config.toml
arch = "unet"
model = "image denoising model"
dataset = "Sentinel-2 satellite tiles (TerraMesh)"
train_examples = 145000
image_size = 40
crop_scale_min = 0.7
horizontal_flip = true
translate = 0.12
color_jitter = 0.2
task = "denoising"
loss = "mse"
noise_std = 0.6
norm = "batchnorm"
activation = "mish"
widths = [64, 128, 128, 128]
blocks_per_level = 1
block = "basic"
attention = false
upsampling = "nearest_conv"
init = "orthogonal"
residual_init = "none"
optimizer = "soap"
beta2 = 0.999
lr = 0.0032
beta1 = 0.95
shampoo_beta = 0.999
eps = 1e-08
precondition_frequency = 50
max_precond_dim = 1536
merge_dims = true
one_sided = false
adamw_lr_other_params = 0.0018
grad_clip = 1.0
ema_decay = 0.999
steps = 10600
batch_size = 192
epochs = 14.0
lr_schedule = "poly"
final_lr_fraction = 0.01
warmup_steps = 210
weight_decay = 0.1
adamw_weight_decay_other_params = 0.05
Rows from block 4, named by matrix and row number. Rows with one number belong to one channel. Each number is 500 + 40 x the weight over the matrix's rms, rounded and kept within 0 to 999. All counts start at 0. Numbers have three digits each.
# convs0: first 3x3 conv (model.mid.1.convs.0.weight, 128x128x3x3), inputs 0-10, a 3x3 kernel for each
# convs1: second 3x3 conv (model.mid.1.convs.1.weight, 128x128x3x3, transposed), outputs 0-10, a 3x3 kernel for each
convs0.61:487507513506416468548484552582545609485463638566538648413488500486396445510538573546567551480504589517518519476434523551528508513478511529484494527459515477491532459534445484455442400491398535497473492441505538490488475561544446540482444428490523477419548471467468364468465453432478501483414469438
convs1.61:541467472535535514508490576328379426436462540459484484561511484524500454463445533500506516444467473536480399540483529516484514547542590488522544485397549486455518523533535509500502450460405609511442569484409483444474493494508509524494495426425493451454517437425561500507474479484417459540433493517
convs0.62:526460427560487491556554508396479476472425453443410505461475518544470531514513457490526531466517524455511505526531513506508488478459534444472487455527508536564553490515550451471472536478445555530494566546465517475467446482454511481531476499539540518549527503485543523493503503497499533497461543489
convs1.62:492477469549457484516516511498562521466498529487510545518472453502490530487535511534508481508535532489490489493489542518539521498521474403424435482487499518538562580577565493475498478455544548504545561476473555428439497499480506467497454501508481507520488527548506543547500497557555518463541525519
convs0.63:464472487501533482494503459537489588496448484514500504451434478548512481520512507471577552516574525515507549492528530438424500471455498521489516521481520550568552520512494525501468485449525461487433456475485427488489471458485524539526563621518457484513499459516489515561469488435496519395474506453
convs1.63:497541558446503539487452490509531504492514482500533438459449472438406452474523541516487494498438509493477536531514461516500493524538547455432486477435506494516555545532522521532551553494524490477524527535532481550592549453491491505504529498501524505575481497538485504572437489497412472512503468541
convs0.64:485462474538508506506538511493512510505507538514521534490559525507541507532539547525481486517512461512508454468467489495500486508475511546564493503514464464538490477538476469511484462502454469473491503516484437484486424451450443464453436487460473510514480502513537508519505503522514505485501521547
convs1.64:571550551545539533548555560548498476567565545516593530527491467558516485532518527475455447519470400506466428438454496457486445435508450478533490484484465428477469530525534477512557501507539483442466504451487476451499455462480455517520519550527483481460460482463487494469507560544506499511498504493
convs0.65:456443481507459528555521501482533515535537519495549491521464452513491483452558472460444524492486517447519474481489534532474525513519575519488524449438514465501526533525508505481566519481499434536464472498553479559513526494508545462584510467542549561598487480612490502511489486530541421491480497504
convs1.65:500504445518488531495492535486531501507523474468507501532504495454496513506532451496475536470519630434516573488459495558500489574552508537508521561504500496529495487545528403457507465486455465489462500541515432545504503511485464528530483500561500591611400534582438462503514457408533514526563530549
convs0.66:557546555492474463483471458476549528496542498513569581505502569516482487484541526492510524474438530503492518484551529496464453541505443489497458503434467472455500462482482416364389455479469553556599551517478478513456502488517488512502582708593555475497566518513555572552522531438508502499566554519
convs1.66:516496506519549502486522510520532575509539535516517549473513533497512505469478458542467544522577521541551543532541515477488454527458435471533510457469472531495541449423474545557546529575477468565577543518518507433478399374410534572512617665558395362390529603513592660575572512441487507487472498536
convs0.67:450422383496422446470452442433492446492496435487529527528512443547522461517515456474503415478433409529478416501525500477483534504510541506532486513522505502544488508520517530532488516518540472493471450474500467510520430427431470480439454444463517506475460476472470493511454469508463448470504530521
convs1.67:500485437553502505566456479530514543515523501516533549496486455543535433554545482535525478512555495576524501506533535486479498470438493464470446521465500423390394576512533529482511472543506464440471528470526517486490468441491434551501486498482470413469468502492447438440495576486485538469512526536
convs0.68:553655591448474420472386479461527452476461435504554535510602508495459441516514454486427486511471544477604532453482498471463506462550502456473463473386445489413466481467495526436483466384450574512529531463526447497530564490527534573505568661529516377468487514484577664530499501528469579587566599557
convs1.68:508586532496585538400473466519521536502486507482418419515537550501514471459484424479396502481542529558610579523465481468493509488479496435409457457456472524502485491393473507450522505565505467520513473459478540396446471393534459491477562562491495366457486497496545638540510521502461514507488542488
convs0.69:482436481526460457467419436512481491496467488510449467451471506532472428435435440497513449505476485428455515494497496491513562490492507490500495457510443452495422476506479481462505475472525485444448496485449424477452544545523563573515512530496519519504548518551533530506513509516514525545444544492
convs1.69:549545537559521451487470435474486491488527509522486465554461506534506508469508560445491464446534557436455436502493511489497516529565541552524522518463532555556552420493580445469574473511531386499447382501488450447451548560513487513539477510491434486541433563592514477547436488501470503483456464451
convs0.70:522503467496482460453455544452481468498548471532557493439527507506531472480538464477465469462425496502459427533527461533506494562539558478477449525461444517507455530569537487578507455417486520528532503516584476550544456493514472432514515476472440534532477495531486435450491527534513568627543479558
convs1.70:475482423507492468478489573485402448521470504557561587487498537476545520433438486507525535503475545509462512490513478498558493531575531493488487510475444529503469503534490446472480477497509448481492449470541448499564504475412558464415521482465538530472489476430504427385506436464526455458534483501
convs0.71:445479533539492595583526495506438473488346399488445502487474508549501534498509503530504512537559485488541460482519512517515445456471423445578544436516472469475477551451430525491476470506505450461533517434527477456495555527556625472507574503454539554524479501389437487487500510558519473447529457463
convs1.71:501434430485501491453482454501477463551511522540518494459437499461501496488526501513509478520445370471472462553490532537434463501469462498444496533422399546450423503500477515490517519511541512493479511513502478457473554522502593527472543508516523480448592487425533522458487481476475435474512485524
convs0.72:531503500493545503509524525562514456524538490571515560441525471446492497490501510520530484504506460513492443499470477468470472544506488447513441472548518453495461465411433471481493496489486505508490486516492465507510552543544526525539518536536491490487512495508530571512451416452462408448459407455
convs1.72:500489497463491505476448472479467475557494497490464469474445473508515513436461508444479471483427430436390404497520523496549550497522544504519497517488466487558533551572521527521515495535560494504535442478512488428500535473496490442475447431453454475476461480524484489509543527571539556559508496510
convs0.73:518458455560527485525539484477480487479472519478511538542526427537484440468508452497517526501509538452493505475525526481499491491510470528514507550500514537526497465520470488499477520497469487468482498509501511519488456460510535526521546518540418418452473480452511467480464508492453501455464471435
convs1.73:517476473555547498536506524498514464439474497436485471472477460510470428492458442521583545470518536446474507497489497465516489463512503505512498519527521473513447481533472459485453490535491540528523459515466483534569455468502453447494530465538477470464481464502525449490516467502537468470498442524
convs0.74:547478497504482586484420532470403462578413450523450516503477531566416522527526511510500581500463583490486503458543486370413495412424480537564476538533510569483462475487520466496529564516505538525472500474527443460496552482546493430607519479545454546515497523525477509530454558524400399539409516530
convs1.74:468513529459455537442463490495460451563562498524484448528530517477557469504540474496488507483572598552508510525570563430507584448510553500525576442497577456478507494495518463557489587590485540547503431446414526485467402543480360539563422528545472491495441534488493500503511486528501562581507482509
convs0.75:485535485485522534473476528493553419428463389466429471478492483476482472488511493513501495538488533548543571490437510511461548485484510482495513427451523468478499471489412492529417398492400379519508448528476468487458526526572529519519560512550444445350426449407455472437513521522490498494498464418
convs1.75:516569506441503449466434484570505543558534519542477486516541502573587479514516510525480520564527515550542597517456497516475493535550521469547492510584513473523499521469456553432411520491478487523554454442550479460554563535540542537506520511512509484526610539525529510545506501484489529466480471513
convs0.76:481484465504538450497492431481536537509424498454469458458456483514462465516494474517498519511476492481539532476486457500474536461456489502500548479463524451499517458508523492499495515488439500481458515571525441561497490456496491486489528553568486448486479451497536537532471417454488565519483586440
convs1.76:435386517482477515551536506494531443487550497499488490498506460483472414467502495449404522495435448524557477576571522501547511460450494543530496552546459521521512516553550521515537552516478458416515424422512512540494523480515464429525551525535564554468547520463518493507472460525485484514455513487
convs0.77:547530502611530507492436513483475492570471514483422527535449476543432356493457481481554539386516495419477493522532523450487480464510529484490447498478459473470503509517534513464472520568497522543558518546529566472479464436493494467598453519531475601507477555654497565520474448462494447481540519523
convs1.77:453439433486501440482523529499475506575403439544444498525503471547487401492512452538536506463541536524448520513519485455539543447479479483465514471438520510444481506493508465498474514522536561481467481442478554500514502480444466559446432528483500521505443483545504467503483495466479458433529545471
convs0.78:548579526450443441437411453525532498509522461463448504533519530509477500554463489495528508409436469516507522448455464464458514455453475511563531491523515470554536489469425480478487511569561546562499520480505428435482507596536475489533535571531577558495538540522549599588420467477518483471502542480
convs1.78:478439515513463510477495477510555517535447411518408422492504497494497522492508535557488520464485577458461518526471539541462501482440457453489469518547538477493502565479495549561517543541522512572518512492535467505455520454518526533568457489532493451476462497522492536504519544539471539531510520485
convs0.79:496498465515494478498516423490492419480501463563618492503466483465422498447457490516500527453455453450449469537538526497435468514420487445515502493404482438433488512519492545520501508545509436416518474524461503543519536510542445438560541590581539628554467455500451446506482551526489487516495491513
convs1.79:441528521504536539506471513496518484427544523503485551515548569472493501515482488476535546530508531491429468545520502526498472481457457521515482489449483424418473408493449496441491509506510446439521487477561560553555486546597507533531425391458519549575527534564493444478554524544555529537483429487
convs0.80:459491507506515571468483493418480407488341467456442468535498515522436452570483440508463512533506514478541455456499452518476497462456508467486548480496483481583527515494522509470476502469516452496432500540434459537543548487546526467540505507546556460448673479449555516424447480510518536481540565507
convs1.80:480527487494514491483460491446523518495517546518514515519536477540507470475531537557507478557495486505555507536469470465521526457502548477476510472501546452509510543522486555556465490524433547461462500499507483522567484493476492504432509528482572594483579571428515514541509461473490520536559497482
convs0.81:488487522498460431522590529471521380510427373520418446471448459476479506522525513505475517548485553479491573523490524470475472504455476527510475430430446475514529489519514501459446523491479478475497486472520499510532487423568433425504526629599512588515507518480508511506458452499537573547556569531
convs1.81:460424469517512519543533564485543526494538565486440480469451466478465531490505502523436516488498526419495534537573540520574536514493496508493490467568548548628599498566557533564486504502458535505522507547571534538536382411511504567546545601511467500493500484456475476502517534517459498503460536587
convs0.82:530480494545462444544513510445417447506432443474373411434439471485478531508575519466510515518597532493498517439411516506460484488402433483516469498544514524526545475491526430466526503517492504443418591503431533439494521520482494495534467464562475425505523476513534496594494425435478446461496517460
convs1.82:473416516519479522518428451501552528481504487536533448488431485490526529536519502449478477476554548470540475565485489517473547517492564454505531447487495456499517524538594483529523513575521550452483524467499506484598515449468457475448485475480475505501495558517480531533540458494485468483522523513
convs0.83:566510519464467466514505475477472540437468521452518551474409500480482495514444437511517515506524518501535514528437495505529527465455511534466418517494490549522503525466473540507425486432478553520528526539529565528546504498533469499492488478522567519537532530525510489483588491396581491473536452505
convs1.83:462509470427481476508504438523489556496486471525494492521452461526427408542499460515506533562570473548531485542545573452533557502537580469473404621512481530494476505552484519467429512524518506524417545521454569509440487538523493558505493486470544524522524503459490491472507517525579528480568512502
convs0.84:509503518498534477504461446509465443483496503467511473528561557547552515549479498520484499513458472549535530501494513495477492517555500534504530485443501508482513461530510547490539545470462530532506497561527513497520505551504478514485517577502496533530513498466559563538488448487557524526520524548
convs1.84:576496525545543523510462521416514514501534534482471490564559483554515439555522545458492456511514450537546509464471509439476462497516468527584524463518433462543482512432447519477496566527542631632491528514449449427456574569508469439484508510556557538536476484494456476523497432448480463454490644553
convs0.85:512512537482447455499502506513535492522506500479522471517474446489487463439436450512513506505541514513563538473503480475510505471531523512499450496501499496507494535533505490486480507521497472445466478492522523528501472530539486504503479469478525544521497483522499499474531478503481482537497485532
convs1.85:510441496496467458518515499500483521498530527533533521520516505484504481512515464468420485516505552547507543464486450493471500528494529502542510527515485500447466466462489498503477475480466489399509504457503529516527504463451481489486491490519486481454459514511445445458521460507532523483550537490
convs0.86:501507476498516501477505464465501474504487451497489457471507473506486506501502500527501502518524517530512513513492479504511502490489504491499496455502534479513499497471495491483482477501481473504506489518534499518485499507491499508513519488504522495497493478459516497503487482481513525500503529493
convs1.86:442427487426403491505472543487527497551553529533553512506541491522522475483464487466452478441457521497502565505509533491524506493499483527534523524535514509518463469534550500538507512518506442428485407388474459462532524540519524501477490486526553582505572615522528516470493452448450443494457431538
convs0.87:537466552559523530521510503535482485559384509538546618555447477516516439538514476533568518498511480548568525545473422588495440544466461504567484502482452588539518510573479543522438461442386443447443489523515541508513480466521534475517532535480475517559448406488587443518485530547422531490473550526
convs1.87:452483473587528435499471467423446392472561475490532489472460487498469492476480463489456443500504518496519517530460476500516497489429465539494455537474503537463481516500524565517497547460461551423386541465476601565482515546478533555416518503500484473514520477482609559568471518473458463490495434460
convs0.88:436453427476442479519503501462499537513498471455445463459532531480524582495566506489522534450521522432511533544522503593567456526516444492527473472460479486479514479518544469479530482459502499494486523518516477504477478511469538541497507583542517472511495484534488551525470481472545522523601550471
convs1.88:548535492523539474506530522473492442408470481473474504441456458446506520424492488564534605508478521510527543571565553552497438560507460488442522499506553529510525504542524490530516514513517407497458403443466395492475536516549554499516496469490511546534494517533529522525481484452551541481520508509
convs0.89:453465547439443462492489455550519459488465471523557520487510506459499459511537424406380401531451432518504443491537525482504493508526491441484468545520512528497513551502496535540477531490522518492474523515509464464494494463511503465476506498493482408426538479529542522566532567549526594523520581515
convs1.89:510525503533508576508496540543586530519514476512489494497508503523491462497554487526462442504512458556588515527484530529485485483448450480441497481457472513489483540460541533507501530521504511484537491506521518471464501510519515482468565587541499510540484480482530513495472479513501486514519506491
convs0.90:448446481410410471469432501539468493484442486447479488513458472456473479459470533456447469438474540498446472483464444542478465560582476493438476460475484506469456536537486535496414499465452406479544486496505475469479518570547542546544498504542479514524507504521538526527497449450557564524558498514
convs1.90:481509506512531494501508545458467469495421464481453459546525534483501485492501497535532532510547528507518540521511527578545505554521541488508456511548537519535538499499499505532557507525543477516508462515479465461505536530494566576545561553520492542513491520534497524534521496483565525482540552501
convs0.91:487508529496523580503457508502448505507522500529523469505445485549465451500490507499548550519550477536560513490521504463419518457438554481558554525515505484548534508521517519502493487533526471496489513511546512493497521504482493483455442440467546516481576503411499549488448481542487517574537513581
convs1.91:448469532420461560474552505481453570449456583479469563458503467441492524485534513507467465458502557513487489564507512540546537498479460471493530473525533486494497604529512606492460534485475400489468386530535487529451596492448578445433519470539466448529533571553528491542502471508503462500510508534
convs0.92:544512489530575551528516559484461448455368479452449517499542456554532494521483476487477482506470466476458442513548483447445489462518521439478476516502455502487482486518533440488553474521592544564490626532479521499516485534502478461541501527559510493519529441491505511549503459551523421494503464499
convs1.92:454467526433492552493470499472532554442583455502506467533463463494421434510444470483557486489507467487480427540513491516490485536551544537438470532426413500502506467489509389509638545522509557469441569464356530503512518487484488523482516506474519547487500553452512538516485462548501529612500529525
convs0.93:506529509491488465488479498474529483463543479496549499587627541485475538487468519468526542487494487551556521461488513370447456516618564455464550462325488509522516491491494503465549490476576538580514489552483509478454528638509460535477495483553555604516512511496478408440464477496513558484512551505
convs1.93:474481462505534475488608548547507457467439475494567565476508477528460435486439484491484558519484480548553536492482524458509519565585559561515492503426466518512533523540493455501524476423472473530581466496470530531526559630554546553454501492494505476509509475504450434471508506494537483490531567480
convs0.94:524522525543523490494518515516555500525522470539426471535433491491447483477449480527523503465525471451470467479457497479470494478497450498542511492503495450407438504430423497469444548505455555559566429547549420506509489448458488525539483534498533506495646549519562471462506566512510544534559516518
convs1.94:534547542520501480509553484584563523553515471545505466494529540425488512403453428493447436494483545429461472484498488463492507485526511524553591469496551389444489472485483542510500516510473458472530465479520449438480460497463460513477440496498585513430557468423513466400528463496504488453540453455
convs0.95:506451459481443444499478461478546529502516503509606551522444485472484499535563473516509506491511473498500472499483495485473476489498476482559511472500504498512511501534543488446501500454450528524486527474459516519558464535508468510501469594477588499506564521503520528591512507521492496491495492467
convs1.95:527497512493476468524478487486484510439485526498570540508484503481500515503520506508471504514500522555481495536585564515546495529522514487448487453438465384433450529562537466479486536510516501516487531497457594556532485491527473518549515515526462434476469480524489486457535539515582531513548504539
convs0.96:472491492488521496470491516469487440515508485488500490504493512504482471529520511509515517532551533547525521487498482470503492466473467490525520496553537510502522496502479517518463461490459474525487478522491490497493486510513492511486516497492530499482525476461537527522505522477506540496479484460
convs1.96:499459514468384501503435463459515499525529498448460497467539469542534502524494484541507520452441510498487534523514507472544514479524517491515522513545497561558557481506482469531521471524507517462506423366503457426505521486519551496478480477488523558458573588492535572507505503472452450498485467492
convs0.97:474460480500486476461529501518513466481516549476578541494461511488424481565500470529492463529481495526515492527513560477480474483484482459482506485460517401438524511528535513519512515519535500486480508474434510481446492479468454498489458585508510598564502530534490552497543469542571476497497435461
convs1.97:507527547529578515506545500531511534509515540498505517489501467462514537471537464491435529523493504520464472464470466497565514534556492522520516541526493493480530468505475463437497527513498493518544469461486516435436493457493520501522503440493450516479485517483426411473500519469522544537487476525
convs0.98:524450458471458441510548514521471535582462527537480610467450443574516491543559480512551518473528503445486472473546536414449483519471470488453510534532515513519523444418478534444530492532541558584507505486508537541534533519525523514542543623592480497460505510488551640591438507427448521518465482466
convs1.98:468447463517469507491473432417432486423494506438449508549446439593513449568531429522529516522519536438427455537545534545532547506529570440473464457483498508559535528456534562494536562551582528522580546504536488469447480495497481475442494500443441447440545527459494490475514528512520484485586557526
convs0.99:495508540457541558525531565486502530444587518502644531477564518436579586417443472475529477525503497509464493553528467524515489547555504462534458518568499539516546520461465516510520536555513516501558436441514505448492434446420540519489522481476495476432478456457471548488548549591503517525514505555
convs1.99:450543519455482484496527463490450451512507460499513462421514545460445547461434564499502524506495529503497475542516490548501477549525504527483443523457480526536521519483505516494554522533524475536528499523497528502454527508517528433510491499540495502482528505504490499514521457508509436485446448483
convs0.100:496482484509511521524551533528428468496458478493533489471514537450477536455460468526519480564517455504489436464489433479555471529516515515508483502429449536386474497492491446512488522522568471475433473493458499419474440501474501590511505544492478456500493521513499507527487514523518482600486553546
convs1.100:536506534463471477493500524512485497416526555443546505480509543459394513463409505492517497508487496507488511483514513501479482524503510559489492562503533484484490500476523514457541524492561508494518496455525510490484434478510445389535506485567495491461548459466555469505535508514530523538486557543
convs0.101:517491553495519581515541620493503495531530519518496494509531492492489489537491474463484478524522496487501478462446470496460481502491498513584527527560573492497471517514531463522504488555500477465503481522541474502511510493499513505514509532499418446465457475462456439444486518492452485491520485492
convs1.101:509485541463460493520516514481488491515524533521514485589579522524493485495484540490496496477494505456512513482493492484514542467481512554542539558519536508487494481469440476487459474480474497484494454465515527556534498502508507489476507483476559505501565521480495490475506484437506445496503464501
convs0.102:527496522453459528499483533501511510475508473432440432524476553468516563490506534540559519515511503438446459542492462499513451541504488519537518455505544457534493431448500465475453482526519445526510515495516486466478550491538508446507501422507503605512497547527449429494524479480512436451496485510
convs1.102:492529502521545528480519574502513506487469517516483514525523629444469551502474529454551508474518466451471442485471489550460492541515475552528571531511570514534582469458478447510500458510518425503483461514490522533557446524436476547504468498542467474507549494506504499555536564609513539575517470605
convs0.103:499486513511506495469477487483491478500483477454477488478520521462476508488502521522517495526519489505532493529500494508513521531475530497548517492522533490504515455460535492465492501484481511509506527508500501497543524527522508512501479510491498508465472478466509515483507500483536518490534494482
convs1.103:528467453505397387570492453460472506472516535488501511530553513515547518523510464502502461511463433544519504496508532497496530474501492458489559477530541474486499484485492482487551473472497588506478537388356553463410504511489486503484473503449500522526489584579451514514495471424516450397526494521
convs0.104:482495457493478435453441414524450476503469480503538565506437471492458451544513512511535509508487451545515430521485523492478542543530557491521565460504505534494522523477459483489465521512480496493520476498493456466475488523477514506487440420448512498498517464501484495495530569512473509530439491495
convs1.104:544519552500506521477438532441545540481541527480578505445496491509502485544493470534540534485489462467509461482492496502492486437427468479434456533498488471434470467479466495502503508465484541481510522510490469482487509516526527492537483473508485463445498518471501557497482567576476463523451406455
convs0.105:572567610516481590517508578519493489491526536543571508473484487508495481484475475507452457466438441454454445537493503519477491510514540498433498512465490508549537538578521535518479484504478479472467487557533503508533526497512474436505497533522462424448468460449503474482498504461522507495523533540
convs1.105:536527481541534511529534481438455512477533555465515531448461446526507482439513438427473423420523447402433428493505511516552558523495495512517537501544543528531533449456491469485463503484454459486471469479516504486499443447516446571518500502483491479499532498492547481490510569538522523536505438489
convs0.106:552509469618492483586560569502490488510503545534457504527564511474490441481498485482523493525485529469455514502536538504466493503470517541521498508461479518531547456510491515510513519551546528523460521566537514601498523524466504529571539531545460413427463431421466405386475508516445531494488564500
convs1.106:524517514514552549531489495515549532417491530464512498535524543472479521470446501484528530443572571522511518487478465507486518470487512474477455546503529444466447503493437414469460476505515572526539522496512507538572453541485391529507458483522466476426452489443470459473527521488528493542502466521
convs0.107:472484486507465439518518473500503474524491417534437431441415495503498460483484517511532528438543563499495539518481531515466483475463421530487497450505498443494510540525459554468508506513507499550576519526590557524518489490540508456534499513523482541510504526550474506538535507528515426519550500567
convs1.107:508500476540522459511512523486537498489502426554580479536531526563508533517497527503524582463560656532556579503518476474487497467530559481476480431521571527512543464476452439497442455441495537502584569473534540546511505526516420544519464426508545470511508532552476467487563527471568516484498472515
convs0.108:539459515630486459575441388433458398453359322437379354505523508538561511472546478535458491602457443531512511466495508496505521493459485543506496540538436559562459476459501498511506565571536542475460553535469494557503475535518494510509475562509482557539488603520527569533514487561533433578603517556
convs1.108:501494476505518495494520468501506536401480510477482509477506515498504503481530569520447442490472430490504491526510526513500484495486457522487431531491396482467458420482534440476571471490512523487456526497437537507500413500557372490515475545587550479477517486440558536476570522501550509522520499532
convs0.109:534508509538529549487518529474517481491462515514540570527552563491471535494495514515569536539494441493481489558453518533430508514465516436513478448475548468460555480439459558517457516495461523574563561556525504432524551520487522567459529562493572554516501528545486487555516440479491446439445490444
convs1.109:471473490493450453477492469485526538456497535543551520497515541446524518482457460535567581509499496503490468531514453536546487456519456480508495461560585452493532448448487567519482505543505542519497478521506440441464513490479547471482516582509493566523456488559464491522489499513492481486514501513
convs0.110:469520499439451516424488532531485479516478448537504490543488495526484498503479506530549543509510501479471524506485466554488516517512493459508506488503502514481485501526539487507561466445451497547516514532477523462467528586536520527525547492531559598566508516519461479475475491471515500522511474517
convs1.110:534467496484503528498477502470454421503490470535548489448470472562545505557501524516548554463551565464523539524523468536564531479531528467462436510496508503463515529555520434494495493545500594545528512520514483425557519538533506542556512500521494467514503496538502482489530512534548542573511536562
convs0.111:488486487482513498484487474458477451467488486481467459468479520491485515493479488528536517535540520533536513500503498501504504508492499478518506496520516485505493476459500495474468491480475536508488524535495487500490498526497505495485484493501462487494466472485512498475503504508488515506508517502
convs1.111:461393445463374389519508505465539509514551539473521517537556524474525488470499489477445470502464476550522523512542489489526502495505486493479494481492521511525550484493523511524542485508503482444507461377478510484493547521517498475485498465497539612575506571557478538502497433416502438453474478489
convs0.112:461491457420478445470496438525503467504476485511511534550517492518468469543508495516515474525448471528449466484538524524466520492515570542535523570548539555569513563604567524515501553501546465417420525388407467444443483501512501524482486498444513548556509497497476514507535535526520506470474428409
convs1.112:482468480506521550491487458560532508502526497550519546495463437582560519581560504544483524574510465526460458477554492444507465458446471514473474524481419454410429536547546521480527579545562509497505517524499470488459478507503490510476514461479554530506556518481514447491530512477554471436480448445
convs0.113:555455499536493499559497502559472519567496501544550602464492515470506516491521526493524489484501525527507500423496505477508489493460537436500482475472449546528473503480468490495586431458548506516462541529451601547520542538505469498505476557588502557616445510637514484510480517493455489492440451464
convs1.113:517505528528510560526497503433386382576484486447478508477456535465504530462475525491513489466490498400487481497466505517507512539523487537520536476453455499519475466543567482528537519505506533469511514510528562552511457511484454484517425474539443565552440488558452469563503495477495457490470454492
convs0.114:474521473491552538524574562565528540518518495491535500479494521525485518507513512500525501529561509552544513511459448509489459486493500443467470449530475511545513469448483477441452490450519476494493547542482495504474526508508527532528492505520501468453482475435448468504493439477494466469515519489
convs1.114:502467454480433431552551555456531470469490512500479463500566571500526504525466459556456453544455453540469525496486499534531511516531494506524542502564559502495502479475522521550517507541529551436453534419457534483490499480463488483480505457512436531513510521482456433456509432427516492503505545566
convs0.115:498480469469495496466465468521506464524558489492497470483477490507493484513519527507485529525490543506521561525594611546548558463481532593519544548528550562529511562591508484530519453422492491459555517510575520537549483440451532472468551500499463503526477433522543530561603495519571536449534584564
convs1.115:492498501515615570470519514504516454516451488480454444480420450513515446546508479487501541494546583544581562515523571505469481477460495487457469470475507529463499470459541479527488550543485520480484541495525524557557522508514569541501511455471571497514565543473493457469479457371564511441555510413
convs0.116:507518498456527497525531479471487481443446474466452505491474528394482538486466459491487514495454462532488470510545521566438450465452472523527510467561574514549554544502500483500468536488537478486503382543552446463563514508460505456482561447462483513468571498464502546540493502442598383391494424453
convs1.116:528549526487512488463482503473517539466512599425445526486519521412412506464477519532528457474548411481571440522496540481478512501474493560507437541546445537510429514535478518519453505505508455518532374423530436540514435538467533576366518507456465516507500501423499502456514518481513513418523565458
convs0.117:584512502573500492524457474519494506519465484563560479521497528513476468459494479506492476516507491507556522442520557454499521546460516482496493473445485483550524508464532492478564445514510551514505458496512433455525523503526538490468588555540530517544523513536540495553457521429409470401493483474
convs1.117:508476472502509519463490518531521447574515481534510499501493491480443478441449471501442419482463468507544511502489527531524515555486453475471486438522455494548468516497545480477524508505466563563564468549583413458457484497463537596526493543531495495527469446568455512472545498472451492472472541511
convs0.118:473513524448486539464491555459495423488437457488490510508432516475474514494514483515561557487555557525488525483448505488495475470495467480573527453453540517478516476487428493492480490522532508514505496521494474491532534526533463517534479534528485456457485430485509542517514582489508559474436485443
convs1.118:489540551504462525490479556501540524487512470470473488466501510457541543514534486560543536572502502522478462472465478484546540480547486528542554475537546479501504448453461503488467478517521505510518478474516483469448478476487472530467447444449453495432437510425472533473481535557463493495475490474
convs0.119:543519521479542499520589495489470520502470529518497543479496537489515530523521496516552486466542494454497497415448479471463518506461515480522444453458468437406451411492460438487461497538516478489496469534516505462535493512518502520484490514498520468422513482481522447462496449493535476504559471505
convs1.119:540495574523459513511479528498554519557552487471439447526501532509522546502477524480509507522478510518431477476481458475507473479501484585571553479464497510528540483455477504491527541558550568538530489485558543460543509491571544461549481485532512515444520515509521476523529517499516472516536524520
convs0.120:497548510497508469508475516504477511481434545504520555458472494495569482546524452539567503507538481570517550503495466507450538460412457574543531510412484480456487428509518542524513498531498442473545455519479530544451474439505496488516452479511480441470506539514559533528540565576563530525474403470
convs1.120:510530506544528502536485458482494506513431472568554483526471508522483526515499494476489474490503479502474470536515487496489456445463521535591531522589480449406437459450515476471489521543551527510462469469485493476471518494508535469491495457506478467473495462420455495472536517479555463472509453474
convs0.121:425463516485448499503563530566513497517435481485407515587574535510457486510530548471558448459490497435499425505467424539535507484495497465443459450273424441358485541615492430418413475436489489489474555583533522539568513567537479437462534506476535518512494436428462419465437439439487525562536595539
convs1.121:420449455491493472492443479509541532516532515463419515486524500529512532520442476490557509527616504545426440548513467499490480504508533398408526489473512513526524562548531556544519463378464578496481546470513490472497574559507547556556487465485571626544536561490494455494449449542476472548505547508
convs0.122:537517572541563580601545571479451538517480504549479471448430437489442368451512442498497491517509516489459496540536545480483498496438506474492504511449545489476459473499493512502492481486441429457470480455506454496498480515519501557501457455484456546455452478425445410460520512496522518477479477411
convs1.122:527487461472436442494459512484554562473432473507456483494467453484481462477450498457423496404469494457466524526496539441486533470485504491488479495512546532473506508511431487524480433498466489473520473450449457457507484472457496523509482475488495454422490549431475446462510517528498472521481485516
convs0.123:495416518466566482536656559471452418445375462524497499538499465531485487527452526497534467484532481451440456463496492435449488498580507447522513500459462431502513469541499501540434478493476444499530485521442543609518502581555489460491546476396485594454522567444466426435510509470498514530506470533
convs1.123:406394450458485567527550494481516525518515449524499559464462446491473494520515533569636455582536504482460444559560472513549482490530501534502481530508434457528494527506544542513511515481472442466416541502515479443455471493468567588508518534524550626506539518453502432481522433439540492560430517579
convs0.124:453544547500529529478459566470509528513540521440434551512444447539432484520439498493522397557574423498506451522457480628483469534462519537494554504417423485445498493541483542525479504501492455517549487543487458490583471515506560457462505486519540430464523421502482498493541573515511525503529484492
convs1.124:474463522507459527475482527470424450534445489511466543474491500458447439517498494456435385533450416564518446534540507532530520492458549513498513564544551497529481508500500471477440463422466530496496550501491501520495481499458511499494541500518499505458517524442559583540477475501507489507475513472
convs0.125:524477527507503482497522542488450518483465544525518558458521484469473440517494502523539475507480498513505466528528546497496540536455541522475502521457535492440476492535458472460429461469414501541514535527470497457467514433524511429463540569537499522492541524497532535487540491518544410509515446499
convs1.125:504504506485474450473429485428436474510484517542459456512526492526509456516509502471472459488541494467507478452519534438503470496499460521537481440521514484531526448360467511466511458443415525621521531516525489492468562499566550580460509485454516541564506515519469536592501480459507514500447510449